{
  "train_examples": 97500,
  "horizontal_flip": true,
  "blocks_per_level": 1,
  "upsampling": "pixel_shuffle",
  "init": "kaiming_normal",
  "residual_init": "none",
  "eps": 1e-06,
  "ema_decay": 0.999,
  "magnitude_pruning": 0.3,
  "steps": 20900,
  "batch_size": 384,
  "epochs": 82.3,
  "lr_schedule": "cosine"
}
Rows from block 4, named by matrix and row number. Each number is 128 + 32 x the weight over its row's rms, rounded and kept within 0 to 255. All counts start at 0. After the name is the row's rms in percent of the matrix's.
# convs0: reduce pointwise conv (model.mid.0.convs.0.weight, 96x192x1x1), inputs 0-95
convs0.18 097 [ 69 128  86 128 131 165  68 153 158 162 115 174 128 128  77  65 114 194 127 128  95 128 173 156 124  71 150 107  92 128 128 189 128 158 128 135  85 140 125 128 157 166 144 167 158 102 128 176 112 179 121 128 122 188 113 128 119 128 134 137 193 173  80 102 155  86 163 129 119 128 129 178 128 145 118  94 174 147 128  89 128 128 128 128 177 161  46 135 128  84  85 128 118 161 100 148]
convs0.19 119 [176 229 169  72 176  84 128 137 128 128 128 128  68 128 117 128  87 170 169  91 116 158 128  90 128 154 128 156 128 183  81 155 160 174 128 147 128 106 128 149 128 159 183 153 159  90 128 143 128 168  75 147 128  84  87 128  74 162  83 167 144 128 174 117  74  75 161 128 128 128 103 126 150 128 118 128  75 160 110 141 130 128 149  69 128 116 144 121 117 146  81 128  50 161  89 141]
convs0.20 101 [ 85 128 135 128 128 128  83  78 167 128 167 111 156  87  45  74  63 188 128 146  89 128 179 170 173  35 137 155 166 128 128 198 117 128  40 116 128 201  97 128 117 109 128 128  79 140 116 128 128 211 128 128 128 156 128 172  59  59 157  78 128 128 128 109 128 108 128 128 156 106  98 170 157 144 161 128 110 128 170 128 126 128 151 128 168 165  75 169 110 128 128 128 128  77 175 115]
convs0.21 104 [128  86  89  59 141 164 133 111 139 101  91 158  62 138 128 128 128  79 128 119 128 102 128 128 105 139 151 128 110 166  75  55 128 195 147 128 128  77 128 128 121 148 128 128 162 128 178 126 128 128  72 128 168  84 128 128 155  98 148 128 168 128 160 128  95 107  89 128 185 128 180 137  98 185 128 128  48 128 149 125 121  96 116 136 169 128  98 113 154 128 142 122 188 128 117 139]
convs0.22 093 [162 128 128 128 219  49  73 127 168 128 128 128 150 145 100 157 128  77 189 128  77  86 128 128 128 157 128 128 128 133 128  48 128 128 123 104  69 128 128 128 128  88 128 128 128 157 175 128  63 154 128 151 145 154 128 128  62 128 148  75 128 146 130 128 128 128 105 165 128  75 165 159 149 168 112 137 128  92 174 140  95 156 148 130 110  89 150 122 128 114 140 128 152 229 128 180]
convs0.23 094 [128  93 116 130 128 173 113 126  99 128 140 129 128 195 118 128 104 128 130 170 128  98 140 117 128 128 121  61 128 128 157 228 144 155 143 206  82 128 121 118 128  83  61  91  68 181 128 159  85 134  77 128 104  51 184 114 114 128 128 121 211 101  97 170  86  91 130  80  79 144  87 108  89 128 128 128  72 100 106 127  89 105  78  88 128 188 166 128 158  91  82 172  64 121  98  91]
convs0.24 091 [163 105 128 114 101 137 162 150 185 128 159 116 128 128 128 138 116 144  87 170 128 193 153  88  85 129 151 116 128 106 128  83 156 191 128 128 157 103  86 104 128 159 128 172 203 128 195 128 128  70 159 128 148 128 128 128 147 128 149 128 128 128  52 134 134 117 131 164 169 102 147 128 128 128 128 128 145 119  82 126 104 128 204 128 128 128  98 107 128 129 159 160 128 136  92  35]
convs0.25 109 [139 215 163 161 128  91 128 136 108 109  81  90 128 163 128 152 128 151 128 128 161 128 101 144 128 134 142 124 157 171 128 128 152 136 128 143 146 145 128 190 128 128 163 117 126 128  56  97  78 128  64  60 128 128 188  56 164 128 128 134 142  88  33  96 128 128 128 109 128  70  38 200 158 128 128 203 128 115 128 152 110  94 128 156 132 142 167 128 111 111 126 114  37 152 137 186]
convs0.26 107 [167  38  76 143 118 108 120 128 148 151 148  85 117 124 111 162  86  83 174  73 147 128  75 149 144 111 153  80  88 200 125 166  83 149 148 128 128 153 112 142 112 140 154 175 144  70 116 128 154 150 138  88 175  72 142  66 128 181 128 137 128 128 109 100 115 106  81 128 128  60 150 107 179 128 188 154 165 163 128 128 128  94  94 128 114  98 148 145 128 164 152  63 150 128  75 123]
convs0.27 090 [179 183 182 128 163  96 100 128  97 128 131 125 151 103 128 111 128 132 184 128  87 144 157 128 161 128  78  91 171 105 179 178 155 171 175  75  76 140 128  76  99 128 128 137 178  96  84 130 152 128 128 104 181 249 128  98  90 145 147  56 115 149  91 136 118 145 106 182 126 107 170 170 131 120  79 128 102  66 128 111 105  74 106 128 128 128  51  78 174 223 108 128 105  96 118  76]
convs0.28 104 [103 172 114  67 112 138 128 128 128 128 155  45 128  71 102 128 128 158 128  90 128 128 161 191 192 128  97 140  91  94 178 129 165 128  66 128 138  87 108 159  56 128 128 128 128 128 115 128 128 128  98  68 110 128  99 127  44 146 128 128  82 128 162 137 128 128 128 128 131 137 128 128 167 128 128 157  92  99 104 125 136  73 128 128 119 144 128 128 167 172 135  85  87 128  69 105]
convs0.29 092 [122 128  95  64 191 128 104 104  90 107 119 128 150 104  89 128 197 128 138  77 153  83 151 165  81 145  93 104  96 128  90  89  99 128 170  96 178 118  64 162 185  81 128 195 180 107 172 105 120  89 126 149 128  85 128 128 165  79 173 128 199  98 128 154 112 168 170 167 154 143 142 106 119 177 103 151 124  66 117 106 165 176 183  73 198 128 166 128  53 169 128 128  82 110 128 125]
convs0.30 095 [128  88 162  52 106 128  98 128 128  85 134 128 100 165 128 100 103 128  95  98  71 128 128  88 130 156 128 112 128  82  96 128 128 109 109 106 103 128  33 128 128 134 145 119 128 103 208 120 128 171 197 215 160 109 120 162 177 170  93 134 209 103 128 128 128 128 150 128 188 141 123 128 128 122 128 123  75 101 111 199 128 128 189  67 128 128 106 147 128 128 106 128 128 206 165 146]
convs0.31 090 [124  65  62  89 128 128 113 149 138 132 138 128 203  74  85 145 102 145 104  99 128  89 100 157 162 158 128 138 126 128 128  50 113 180  74 167 184 169 119 150 129 128  79 178 166 158 128 109 128 164 117 109 128  66  85 128 153 136 163 188 134 128 224 147  84 163 128  64 114 128 162 149  91 128 128 139 125 128 109 128 148  96 121 114 173 128 128 112  90 170  83 128 122 118 128 130]
convs0.32 095 [136 136 128  84 163 128 154 128 128 146 123  65 128 108 128 178 128 182 117  96 128 128  74  57 128 108 220 164  93  54  46 156 142 128  89 120 136 111 128 128 128 128 153  76 110 141  82  93 172 137  82 128 128 139 128  59 128 128 167 128 121 104 187  74 132 156 142 128  90  94 144 121 157 196 128 128 128 120 135 128 128 105  63 128 128 128 128 128 166 212 128 135  72 120 194 128]
convs0.33 102 [128 165 159 144  72  86 128 128 128 108 122 157 128 176 128 155 128 189 166 157 177 128 171 155 190 169  81 128  94 128 158  88 128 176 160 128 128 154 154 128 128 128 128  77 128 128  96  92 158 128 128 146 128 196 128 128 120  49  85  65 193 128 170 172  95 103 128 149 128 186 164 151 128  98 107 119 128 128 128 128  40  85  69  97 128 123  98  62 162 120 128 119 128 128  64 153]
convs0.34 101 [102 203 127 184 111 112  77 112 128 148  97 181 128 128  84  89 128 179 133 159 139 120 128  78 146 128  89  96  91 118 128 103 208 123 128 184 131 181 141 128  77  64 132 152 101 146 133 160 156 128 106 153 169 161 128 119 120 145  56 151 171 145 128 170 167 147 135 162 152  93  69 128 162 100 128 117 163  64  86 160 128  90 137  81 166 100 104 124 106  68 109  92 145 158 178 170]
convs0.35 108 [196 128 128  92 128 128 113 122 128 150 128  90 105 169 102 121 105 184 128 128 237 146 156  92  10 128 124 171 153 183 181 160 115 128  94 128 212 109 128 128 125 128 181 128 128 128 159 128 128 128 128 128  88 128 128 128 128  80 107 143 165 148 144 128 128 170  76  75  76 137 115 181  96 128 109 129 128 128 128 128 115 145 156 163  38 128 135 161 128 188 170 165  98 134 128 128]
convs0.36 098 [137 128  81 110 166 128 128 142 143 128 151 128 142 111 128 135 101 151  59 102 140 159 150 173 128  40 143  69 163  98 128  63 166 128 100 148  95 128 128 205 110 128  98 128 173 193 128 139 151 128 148 166 132  87 107 137 155 128 128 145 128 182 128 178 145 104 163 128 128 156  76 127 178 181 161 114 129 118 181 154  82 162 129 130 160 128 117 128 159  62 142 167  91  96  98  90]
convs0.37 105 [194 198 178  94 128 107  77 169  78 204 128 160 128 108 128 134 128 128 128 189 128  80 128 128 128 146 128 128 153 155 133 220 155 101 158 137 128  70 145 154 128 160 146 168 101  81 128 149 128 177  87 114  86 143 128 128  74  89  83 155  95 169 128 111 128 184 155 128  91 167 144 209 128 128 102 128 128  81 128 111 144  59 104  77 128  56 102  95  99 175 128 134  74 169 128 167]
convs0.38 093 [159  90 128  74 167 128  68 167 141 176 128 105 154 117 128 177 108 128  76 124 166 128 110 128  79 128 131 128 128 181 181 153 128  74 186 136 128 101 113 158 152 128 183 155 128 130 104 141 167 192  65 128 157 128  97  76 114 156  56  87 150 100  80 105 140  94 128  38  77 142 128 208 129 128 128 128 128 105 128  87 146 210 101 120  89 108 159 128 128 128  93  76 162  97 167 128]
convs0.39 097 [ 95 128 128  80 128 112  70  85  53 128 105 159  98 198  60 157 157 151 163  81 173 160 154 128 128 170 104 128 144 112 171 119 111 115  94 128 171 128 110 183  97 128 155  82 101 128 131 187 128 191 138  92 145 145 126 128 143 115 103 128 143 128 133 128  83 178  62  64 174 138 132 187 176 118 144 133 194 135 128 128 128 147 146 175 128  81 128 174 211  89 128 128 128 126 183 134]
convs0.40 093 [139 128 151 102 206  85 128 157 167 134 134 158 168 128 128 157  71 123 128 139  82 158 128 147 128  68 128 128 182  86  69 173 111 165 128 120  80 128 159 128 134 164 174 100  81  41  75 110 112 117  84 128 161 128 128 160 128 128 128 153 135 137 113 128 142 130  58  63 128  71 123 128 132 150  93 162 128 150  69 134 128 113 128 128 128 128 128 171  66 128 170 128 128  58 140 128]
convs0.41 102 [128 176 128  76 128 131 128  78 163 170 185 128 162  72 128  91  88 206 117 128 128  98 160 128  56  99 108 106 155 110 128  55 128 170 158 128 197 128 128 150 140 128  93 128  78 151 128 183  95 128  89 128 128 115  64 128 121 120 140 110 100 128 128 157 128 128 128 117 137 134 137 128 128 128 128  84 128 184 128 198 128 143 128  86 104 137 128 109 170 128  78  90 128  63 140  90]
convs0.42 094 [128 118  40 142 141 128 128 128 128 156 163 165 108 165 131 173 193 173 128 173 142 128 155 128 128 120 166 119  92 128  94 166 165 187 128 128 128 128 128  64 128 101 128 128  94 111 157  92 121 187  94 128 131 153 173  80 132 120 162 128 105 155 178 191 124 116  62 128 128  65 128 178 145  49 175 128  99  91  97 128 128 128 128  87  89 128 152 126 105 162 108 128 128  84 128 128]
convs0.43 099 [136 150 128 159 210 103 124 163 128 140 128 128 128 128 114 128 128 128  73  90 128 147 128 128  78  69 135 107 148 128 128  66 128 194 103 176  99  90 169 207 127 128 128 114  66 128 128 128  95 128  85 172 175  73 128 148 127 164 128 147  78 172 167 112 153 128  67  93 148  66 106 128  85 152 128  82 139 142 119 189  67 151 206 128  79 128 172 128  94 114  93 128 102 130 152 141]
convs0.44 107 [112 141 128  91 158 125 116 128 128 161 128 134 121 217 149 118 106 231 110 128 128 105 166 128 128 121 219  91 163 128 194 167 178  82 128 128  68 128 123 128 112  58 128 109 101 117 128 118  95 166 128  73  90 128 219 119  99 164 126 143 155 138 115 126 101 143 128 128  61 166 128 122 128 196 128 146 101 112 155 149 128 128  96 158  58 128 147 172 102 177  88 128 128 115  73 128]
convs0.45 105 [118 126 194 128 110 128 174 129 128 110 128 106 128 128 128 111 152 128 128 160 128 115  56 144 231 128 128  88 128 177 149 165 158  85 176 128 140  94 136  78 102 128 183 128 111 147 158 159 167 128 183 128 135 155  56 128  83 170 155 128  97  70 126  45 152  81 128 120  89  85 128 181 114 166 165 128 120 178  80 128 168  72  89 128 129 141 128 128 128 104  94  75  95 128  91 161]
convs0.46 102 [128  38 128  84 128 140 128 185  53 128 191 187 101 117  58 155 113  88 128 128 128 141 128  83 128 128 128 163 128 128 128 128 125  74 181 153 198 145 128 143 128 160 128 137  93 125  84 136 128 128 138  76 160 172 128 128 128 128 128 128 125  92  98 161  79 210 128  94 150 128 159 152 128 128 183 128 128 128 149 203 128 109 128 128  68 132 109 168 148  83 128  77  91 121 128 141]
convs0.47 101 [ 97  93 167 128 100 128 141 128  63 149 192 103 128 104 128 160 146 100  93 128  90  53 106 141 128 128 179 128 124 128 116 161 128 159  75  85 170 133  71  93 118 143  94 120  57 128 198 133 122 123  75 128 128 108 128  83 128  95 128 100 102 121  78  79 161 169 128 128  77 154 117 103 153 106 160 128 128 160 128 177 192 137 160 128  95 128 114 128 150 120 178  94  83  95 155 138]
convs0.48 091 [128 182 125 164 169 138 104 194 128  80 128  99 165 200 128 128 128 128 121 155 139 174 118 112 164 113  50 175 112 128 104 128 104  90 101 139 149 164 128 128 168 128 128 160 128 104 107 128 128 146 100  89 124 128 126 150 128 128 131  98 108  83  99 187 128  67 128 128 181 148 155 119 199 152 128  45 192 114 124 128 128  78 109 128 119 116 128  87  68 128 177 128 102 156 160  99]
convs0.49 088 [100 128 166 128 128 111 128 166  92 128 128 108 128 128 128 128 113 142 101 128  94 133  52  97 167  90 115 128 109 128 154 128 128 128 176  70 192 144  88 168 118 110 198 104 181  77 123 105  88 128 163 187  90 128 153 128  90 127 135 141 136 148 147 128  88 128 107 197 184 128 234 128 128 165 128 176 119 128 110 128 113 128 178 128 128  50  72 128 127 139 155 128 193 126  82 128]
convs0.50 098 [119 128 147 101 161 163 120 126 102 124 115 128 128 136 121 161 148 125 111 128  85 128 171 128 201 128 162 128 177 108 103 128 128 128 128 104 183 128  67 199 196 128 121 191 128 115 193 106 173 128  98 184 110 128 106 128 122 168 149 112 110 128 132 115 100 128  91 140 157 135 128 120 111  97  58  93 128 149  86 128 100 128 147 128 154 128 128 153 145  90 156 139 152 128  48 128]
convs0.51 100 [135   6 128 159 128 171 128 112 193 161 128 105 128  70 128 136 101  88 112 112 128  48  60 136 138 128 105 128 128 128 165  96  74  91 150 128  83 128 128 159 171 135 128 144 128 134  77 128 139 161  98 173 119 100 128 128 128 166 128 128 164 128 176 136 128 128  55 128 123 128 128 128 128 155 128 193 151 139 128 206  76  66 128 128 128 133 169 159 128  92  86 106 128 128  72 189]