{
  "arch": "unet",
  "model": "image inpainting model",
  "dataset": "photos of arthropod specimens (BIOSCAN-5M)",
  "train_examples": 97500,
  "image_size": 32,
  "crop_scale_min": 0.7,
  "horizontal_flip": true,
  "translate": 0.06,
  "task": "inpainting",
  "loss": "l1",
  "norm": "groupnorm",
  "activation": "relu",
  "weight_standardization": false,
  "widths": [48, 96, 144, 192],
  "blocks_per_level": 1,
  "block": "bottleneck",
  "attention": true,
  "upsampling": "pixel_shuffle",
  "init": "kaiming_normal",
  "residual_init": "none",
  "optimizer": "adamw",
  "lr": 0.0019,
  "beta1": 0.9,
  "beta2": 0.95,
  "eps": 1e-06,
  "ema_decay": 0.999,
  "magnitude_pruning": 0.3,
  "steps": 20900,
  "batch_size": 384,
  "epochs": 82.3,
  "lr_schedule": "cosine",
  "final_lr_fraction": 0.05,
  "warmup_steps": 620,
  "weight_decay": 0.04
}
Rows from block 4, named by matrix and row number. Each number is 128 + 24 x the weight over its row's rms, rounded and kept within 0 to 255. All counts start at 0. Numbers have three digits each. After the name is the row's rms in percent of the matrix's.
# convs1: 3x3 conv (model.mid.0.convs.1.weight, 96x96x3x3), inputs 48-59, a 3x3 kernel for each
convs1.21 129:128140115124128118163128136109144128149142136120128101083128158149132128128147128130128127128186128124128102077120150107115128128107141128155128121124128113091128128149102097128128119149160152195128164128128161128128128165075119128081100128163128128114158089148122137130073103152129081139128079128128147128128093128096148129
convs1.22 107:128092101128153144123153109128128170136128161131128134109113128142154162128088176128118128164128117128128104065151125132099128128128119128103053154128128128128107135128096149165163128118128070128128128128151128201168158156134154159130128096092137137173143128156161148110092116186093137120102095135084126158143128128128159128
convs1.23 086:144128130122107128128147083099113130084102128155178149128086128114108128128093168165117128191128112167090072110144128128081151089128150114128181126164155128128098128102094128172088090128110096128143104104153091154128140128172094102152128097169128118128128162170128117107128099158128092114128128101143109128088097206131146159
convs1.24 088:151128099100149191137133103123150128104102190168128156128092136155093128097121153114145128137128128128128128128128134128082084153165110139167128112107172128128128128150089121105103120115141148117118128144174107186129114128128144160126156114072099106140099147186128143109157098142168133128047097141115112155107167122123148116
convs1.25 092:095140117115128117128128126127159128128138097133128113128128110149184133155098166108125177128128128128124136164111103101128128115098082153128120128120128144123140122128128120086100132094171143124139128128130115128101128119127128128142117080129177117128113128118133120122143147156128128147128163128129165158128114143153140145
convs1.26 077:160158111128079145128166115098115108162143116118128149142117147144119114116157149128121111160118116090128128156111149186161103128140083155100097158128105128109128128141167146119128128107128173146128088128145090170085128072113177128158138175181127103128143128128145115121128096121163154094123125128102158154085128091128147128
convs1.27 104:114128113121077146167101090128128172128128136153121050134174172128128149128128105165145136128128132143116150128116128128149095166128128128158143177128120128139128175128128133128128128127121130141125128122132139128094163144130137153140147128151115150112147123113136109120128134142079128120128133101128146120156128116101133128
convs1.28 088:086128113128128141108116114128121106143128107128141087145128113088128160128100159109106128125116118112121124109114147152154128128097128128116164169128162152174108141128128136125161141112142128141181144128106149129114164128102128159128128128128104109128155104172163128143128155158128117145128109095145086119128159113092128113
convs1.29 095:142128134118071121153128114150128128161128089098128128104153152128132119100128128137128128161161120094128138136151142128126131128133157114128128156129123113102128103146120128115144093111181178230182194147112161123123128128116084187128128122177122120081105154128143154162144143128110139160125079118149179128143128128143109171
convs1.30 081:128107128128128125069103142139077094120168125100162106115167094128128094151162128145086140128129128153098084128128140137102123128128115128166181128128109098146085161094136122128144128097136131128139128107137166128128112159128147128146084082142161128091160161122180153128162150125158171128151162172107154177128167099169128081
convs1.31 092:158144161120130106097125122113096128128108128087146153128128095161159075150128172128151128139145128115128128154121105128128087148123128164121166128190128128128110119128128154105092093126125137122135133154128119108128100096154130136157097086128094179128158134128128172112142129128165158132128128128146123145157128128188128128
convs1.32 152:146147122162149149186128128128132128115119128110109128128128162155128143166118128128097128174148153105146086101128159057108128128092095126097092091117100128101128128128128131110128144141127145127128157128136129154146189128128128103084116128128128128128115084151133163137102145203128072129128093128128128137144078142097128128
convs1.33 114:151138128114098128128079128108162158114128151113109105092155128128153128124128094157128152153126121155128117147128138096091155128128163130182125135128138128126128128128111134128122128128135096153178169080128117102099128124093135150128128113128161146111152128128114156118107112128128116168109128128137128122145128089127117101
convs1.34 098:128128121150086135113128178130147144116128077144108128148123139145128148128145164153128126128139166126122128128110128128082128142131112165128095128105128097185120132135165123175113141150128128109168128202186137166166161128128159118122128135090128104099134128118110107118145124135163090087102128129128151159128104128115128128
convs1.35 080:128128116128105127161161128146128133159158134095128138170128149124158148128105104186084146142107074168141128128106118134105098085133128190102128108123149144117128140098107128108110146083094155128156094128167128128177113128128170115117128128128124128163169128154160128128113128125145160093128108103091123111136158189106145162
convs1.36 080:161115111107098128128128142073137093126097081108175162128151161175112128185124107175109128128102128144128128128128074139100073086093103078101135128092139104128128105128128170109128128151090125128128128137121117192115145174165151100128128088146128173101128128144118082163119128124138102126145128123109128163180148148136164128
convs1.37 084:147128144113141106145178128148072146113117112113165166116083154128105152138120100162101147154136126126174128102128156148098102116135150128110164147156102122093128169150111128096128146102128128120128128128128128114156094111099107128172133145107118125163091170172128126111120150094107093063098128128128112119128168128186124128
convs1.38 095:141128134118128128128147148117116097109144128102128162095120153102147128128119130177105093130091122147159081143147128142072142128128092156093174128171159128152201131120132119106104128104121128128166101130128166118167120116081112129111107183159099091094104175159106124111164143135129128108128182128146107101119165158128113151
convs1.39 150:128122132155128163154139128103128182128128128128128128093158145172126098169134121128114129128139113107128077128085129128134131128074129094127128128109128149087128156174132162103126128153128162190128156128164128091113128172128128132102128128173090128116119143140128134137128094127128110128128128083128113168128094149128091097
convs1.40 085:128147120174139148095128151166108128122127128095137128107177117123128125189128104112128067132150090128140120128089143128132140128112109082128186128147106160099105163143128114083115128128141128111174122148128141145106155133128128152117128145121138155120147144108128124139157159111116104106128128146144139148103108165130128154
convs1.41 085:114098148128079160132149128165152105161128108112109128112181128117092179189141153102099119128087147128129128106130134157096128128106128112162152128128150163118177128101191181128113128128064120112151159128128120128128087110117121159148128128115093132196128163122113128140128128128145142117144156128150103096110126155152138157
convs1.42 103:121147128162165150090128128126128115161149138106137128118128174128113128142139101148134118128108177144089142090121128129156127119128120148143089171084128128128124138077123093098154105155117206177136178151137145066076128149128128171154155167128128091161128162140128111140128146118123162157128118128103149174146128149128131156
convs1.43 091:142151128170158128113110128177128152128111136155092105111115098115128128128145115157120147147117163128128145150156072193127153178142128102123133107128154128128090128135155162158128119116160128128128128187128111153154146128128128171128153170128094070159111161168128128098128128177128128103128133101110106090113105130121155128
convs1.44 096:128128115105096107114128196116128103103142147110111128089154127124174128088137142111180128160138128128128099103156143159069128128103128128114128104157128112163171142142153151167086146123096164128163128128129128151148123093128088116143149150128128128128128156065121136128181128111177148115105128096151177128156154182179128138
convs1.45 092:141105126128147148116117128109140147136169142128160128112117173128149126128128128128077107159128128121129123113128146150133130128128128126128110162122128092128102135128154109128155128100118105128108165098139167207150119128166090128086158155128146128155162128128178169128088152177112128128106111114123121135159130128153160145
convs1.46 119:153092128128145128163141113126128171113128139103128137128173173176136128128103102105093128161174136120128128114104150077113096104064083128128135128117100128096112128170128122127109128128162128128128149128114128158153154128074115128100104108102128164149140106125130154128130079172128088149128128128128120167125058138139156094
convs1.47 109:128136128154128118128129141128154128118141128145128128128159161161110128171145083151128128163115119137128128083128128088099154126128128141148128128116105128100154150106105111118125128151151131128128162166141139077109168118121089140128078128151128144122162135128124149118128128128146128169128133128098128151158122131123096080
convs1.48 116:120128119165139127128152116128128128128109169128126128139128172128162130169128063128086139128128148128128091128159128126120143128128131123132128128083107099128140134136090128135097139101153105144128144109171131128159128128098128084128128130118128167141177128128128158134086122128139128128128120132128103160138082171093137145
convs1.49 088:119094155128128128160115114128127116143087151128159128159133155128083128115128164160104121144104128101156090133151107183079086156128146135157128110129098067136082128053127149136101128114100162137149149182128150128128114128128124113121125148104147100128140119118128097128157092103121121109136154128144149143165172128128136129
convs1.50 085:142139111096116128164128128128139138128128158152128128106117128126128128131163128128103106172119184111128115098141103122128163085147105190111128117128120117115128128163155138128128128071139152145128128174128098151129128171108139128100146134106100190128141128128093128146134128128112128139128128128094128149109128157153128163
convs1.51 109:143140097145102128164173128128112140138156144128140183150128166179124158103130107097123149192128175128108109128152118128128148128128128149128128128087133128113121131140077128103128097144165128128128147131139132189122128119128170140128128132128128156128128108146128128130081128187093128128112128128147128112139136139165139135
convs1.52 146:156128092153163128128110128128128137117105150110128128128125097169138134128163092140128128137128148128062088128090137128121153130112108128149128111110128147128128128116121128101128128135112143150128150128146128128094151128098127128100128128128139128128154102144127128144128115169138085188128121097111139179164128141084117146
convs1.53 090:147139095135102146171091125128108121166147093152128115121087128128121111130164082120161158108069123128128175128151147128070122135135126128123090129063090133140142159135128128092128135090128207183191184124172156192149112128162128099106128168138160136135100144128163158128173128146117099099122128128128164128158128098182092113
convs1.54 092:128128128163123144162127109113128120128094146125108122128128160149167128153110155115119121167122152133106095152100128116092166171159112128128173128182156116187186122133113169145121128129054128103099082210113082090128167128143128200182098120128106098121128173128147128140084147109144128107147098090150120084128150159138145099
convs1.55 124:132128082113175125128152117128163128102154136128087128088128144128110158166128112134128113128149189128128085108109162067145128076128128098128128095110094140082128128151127122123170128128128150210143183139126124145116202162055129123065128119139127128132116107128128187128108168128079128133128128095113128117111128109128149116
convs1.56 082:134081141128115154110059128122128147128209128151144128128128116126128113094111087103128128165125173148164071108100088128128112111128157128149151142158128165123128128134092109101163098128128125177089098153166128181164140098114099123116184128179165123128176156122157151129112128111165137161117128160143106128128128080128128142
convs1.57 080:143111160109128108142128175128110140144072117142093163172128094128128117165159110155157157123128173128104083150136121137128093128147080123096128128128128128113168140091153121154112173128136113112099128128110128151128124161128105102141160103124172152128111182153115128113138085145111128102109145143150092085114147097138128109
convs1.58 135:163157128162119128122100166128147128132126149115091128128164143154148128154110128128118098192128128144070128136137128128128128128128128108113142124128147152111131157128110128128128103119113128149146140139172128104088175155136128128096128128128133152156160136163128151082115079120116128128128081128128128165149089130086140150
convs1.59 105:108146119167128166128086128133139146150139160128105115086188146130127171128131128128114128151128127170083094108161170128128128094094128152158128161128084157128085156105115160128153110156111128130089128124168130151103132115129141114128096093128135153128164095143134145125164103189136086151128096128138147128145133135128178128
convs1.60 105:126108145128090176106128172128146113128082145127160128161154126139183135125156143128128144128122110128132106132147144113115128180104128141165136132128119128128175119128154120166085137093131174196128143143197135128115128156128088093121129128128128144140103128108079079129128110128128128093110128111128176127134128157144148128
convs1.61 081:093128161169139141128128094116157128128128128152166112075128077128128087122144128178155128160076128141089100141128128128069152142119114143184139108187128128128128128143176112138128128126090128128161143191128175128128106128122116167145150157116128124128128122110128160126145107130125082111110149168128110162135128114135114100
convs1.62 122:133130128160128119128102128107159157109128128128128081128128155128128128191098097124128128170121128106128128107100128108128128128070084102128102096113127141128128128128128128128122128144128113128189154128191123129153164163128091128082128128127128176169128111176111128121128064136167066128168128111128138167133129141124112163
convs1.63 080:152100129128093117143165148167121116143172128141128115151160163170152088156128177128172097192083144163129117143128145150128102115128148128128128128128161128128128163092154117128128128109087117128128128171148190128128134105128128128090177099113143138128159086103150128119146094094128115147128105154098089156143128152115128200
convs1.64 077:152134154128140115128128094105115128128159148110128128105148142120128117104099142164153140154101120144104148106118128128128128170082128131126119117149112089141139080110106128094147128154155161128180128123132163128082128194108089119158104179085128122128106128125155176141157128100108137101182128117090113159113160143109123097
convs1.65 128:114130128159107138154132138105145128143171138135124102128170128128098136128128068128103128128128128128110112106128128128107131076128128133128138145126128151107128128110128128107161138128132156144128188128150142160128128129081128128128096116162116128128113097172136161134090130233128080128128128128128137154128111155146128128
convs1.66 091:126133095128158115128106128112149128103146122146100090083150111161123128117168089163093126149136146105128128136147099089169160109071109138128128127128128128128128164128098123066128089098128125128099128136117105139146128162124128128080128129132108185131151091099161157128079136174128085128157142128128159128133155122128078159
convs1.67 089:107183128073166101128142117171128134181128125126150128111128156090130128128149126145079128155099113158112109094115152093128148142123090095182128135128128168126145128110128159066152128128169128155096138095154118163143153128128128166128088128183122161141148149128164128112101128163097128111128128128104158106150090105097184091
convs1.68 091:128093130128065112166146128120157116153128150114114165128175149095128086148146145147128159124121095128128103135128124125143128128128141128101126151166128154150128143128113128112103180161128130156156160125104128159128116100167124128128128106108128155146152107128145106123128128128169128155128108119176126143128128120153128150
convs1.69 109:128147102175148131128162128144128122181128128144100101100128128121128128119111080121128161145119131128099128099131128128106121128120128128128136128085128128128089154128128128128150073127128148148035128128136128190151117094128135128128104132128138128112128081170128128128128181225128081153105112143148178131157128128153128128
convs1.70 084:128154114111154107135103128111129116128123128116098128105159128147145153158128186146128133150128128172109128128129142148128080128122165149110094148160132129128128150145133138150164116083121128124110086128128108109128128119140146161128128112175128110150172173156144114128098184123110128164109128128139128128100079128111128128
convs1.71 107:141148144151150111152112128088154149144147179128128134137128128128128140128113076116103128159111128128120128106145128128128144128128110112075092143097137133088103159119071112103174128109135145153114165146168128136107173128110157145061104128175135134128128132169147183116135136191128128165128128174157128156104065144147133103
convs1.72 102:128150087142146122149124128144121109162193128145122075128128141127143125128136128099101103117128068128096133128143124128076134085157128088140096117104115128120128120119138128128107089163152128156128165128084128128083175128128128128137102128128128159106146142128109146122126104161128084159088128139167141128141136135128097089
convs1.73 082:106125128115153128170114187107150125137091128141099102162142115128124128099148128128114141123128105162174106128113128107128128100135162128128095128160096107138145128080160146148094158144139097121172128128141169128128159153128074110092140133148126128100095059149128094186094161142081128128117128158113153116117138158180161150
convs1.74 113:128152163128128128124112128105113144128108128130128135098128163128153122128128128128096103128128121128128128102142138066128113128128128090105128134127107128140108148128128128072144128111160138154128128112135165100146171145128084133091128117142128155146147069166128128130081075128128068167174088108128131163147094125128139128
convs1.75 084:093128138110082131122128128128125154105128128174145180127128122128122116143123111156136117162127113125137145132164128128112189099144128128128128121107138152128104183108128139129143118171160108128128166109128113119128128128144162117156128157156111149123158087133145128143084128146128099133120188128152161181110086082128103114
convs1.76 123:128137093150152093161128131128103128117127128141142128102128145137123128128079099131089128171128133128087111128128128128121123128109109095153121128123136096136128159136110096135140119118134128136109183154128128178128156138075176128128128128110123128128128092149174146128104132234085056140135107085128117128149083117128128128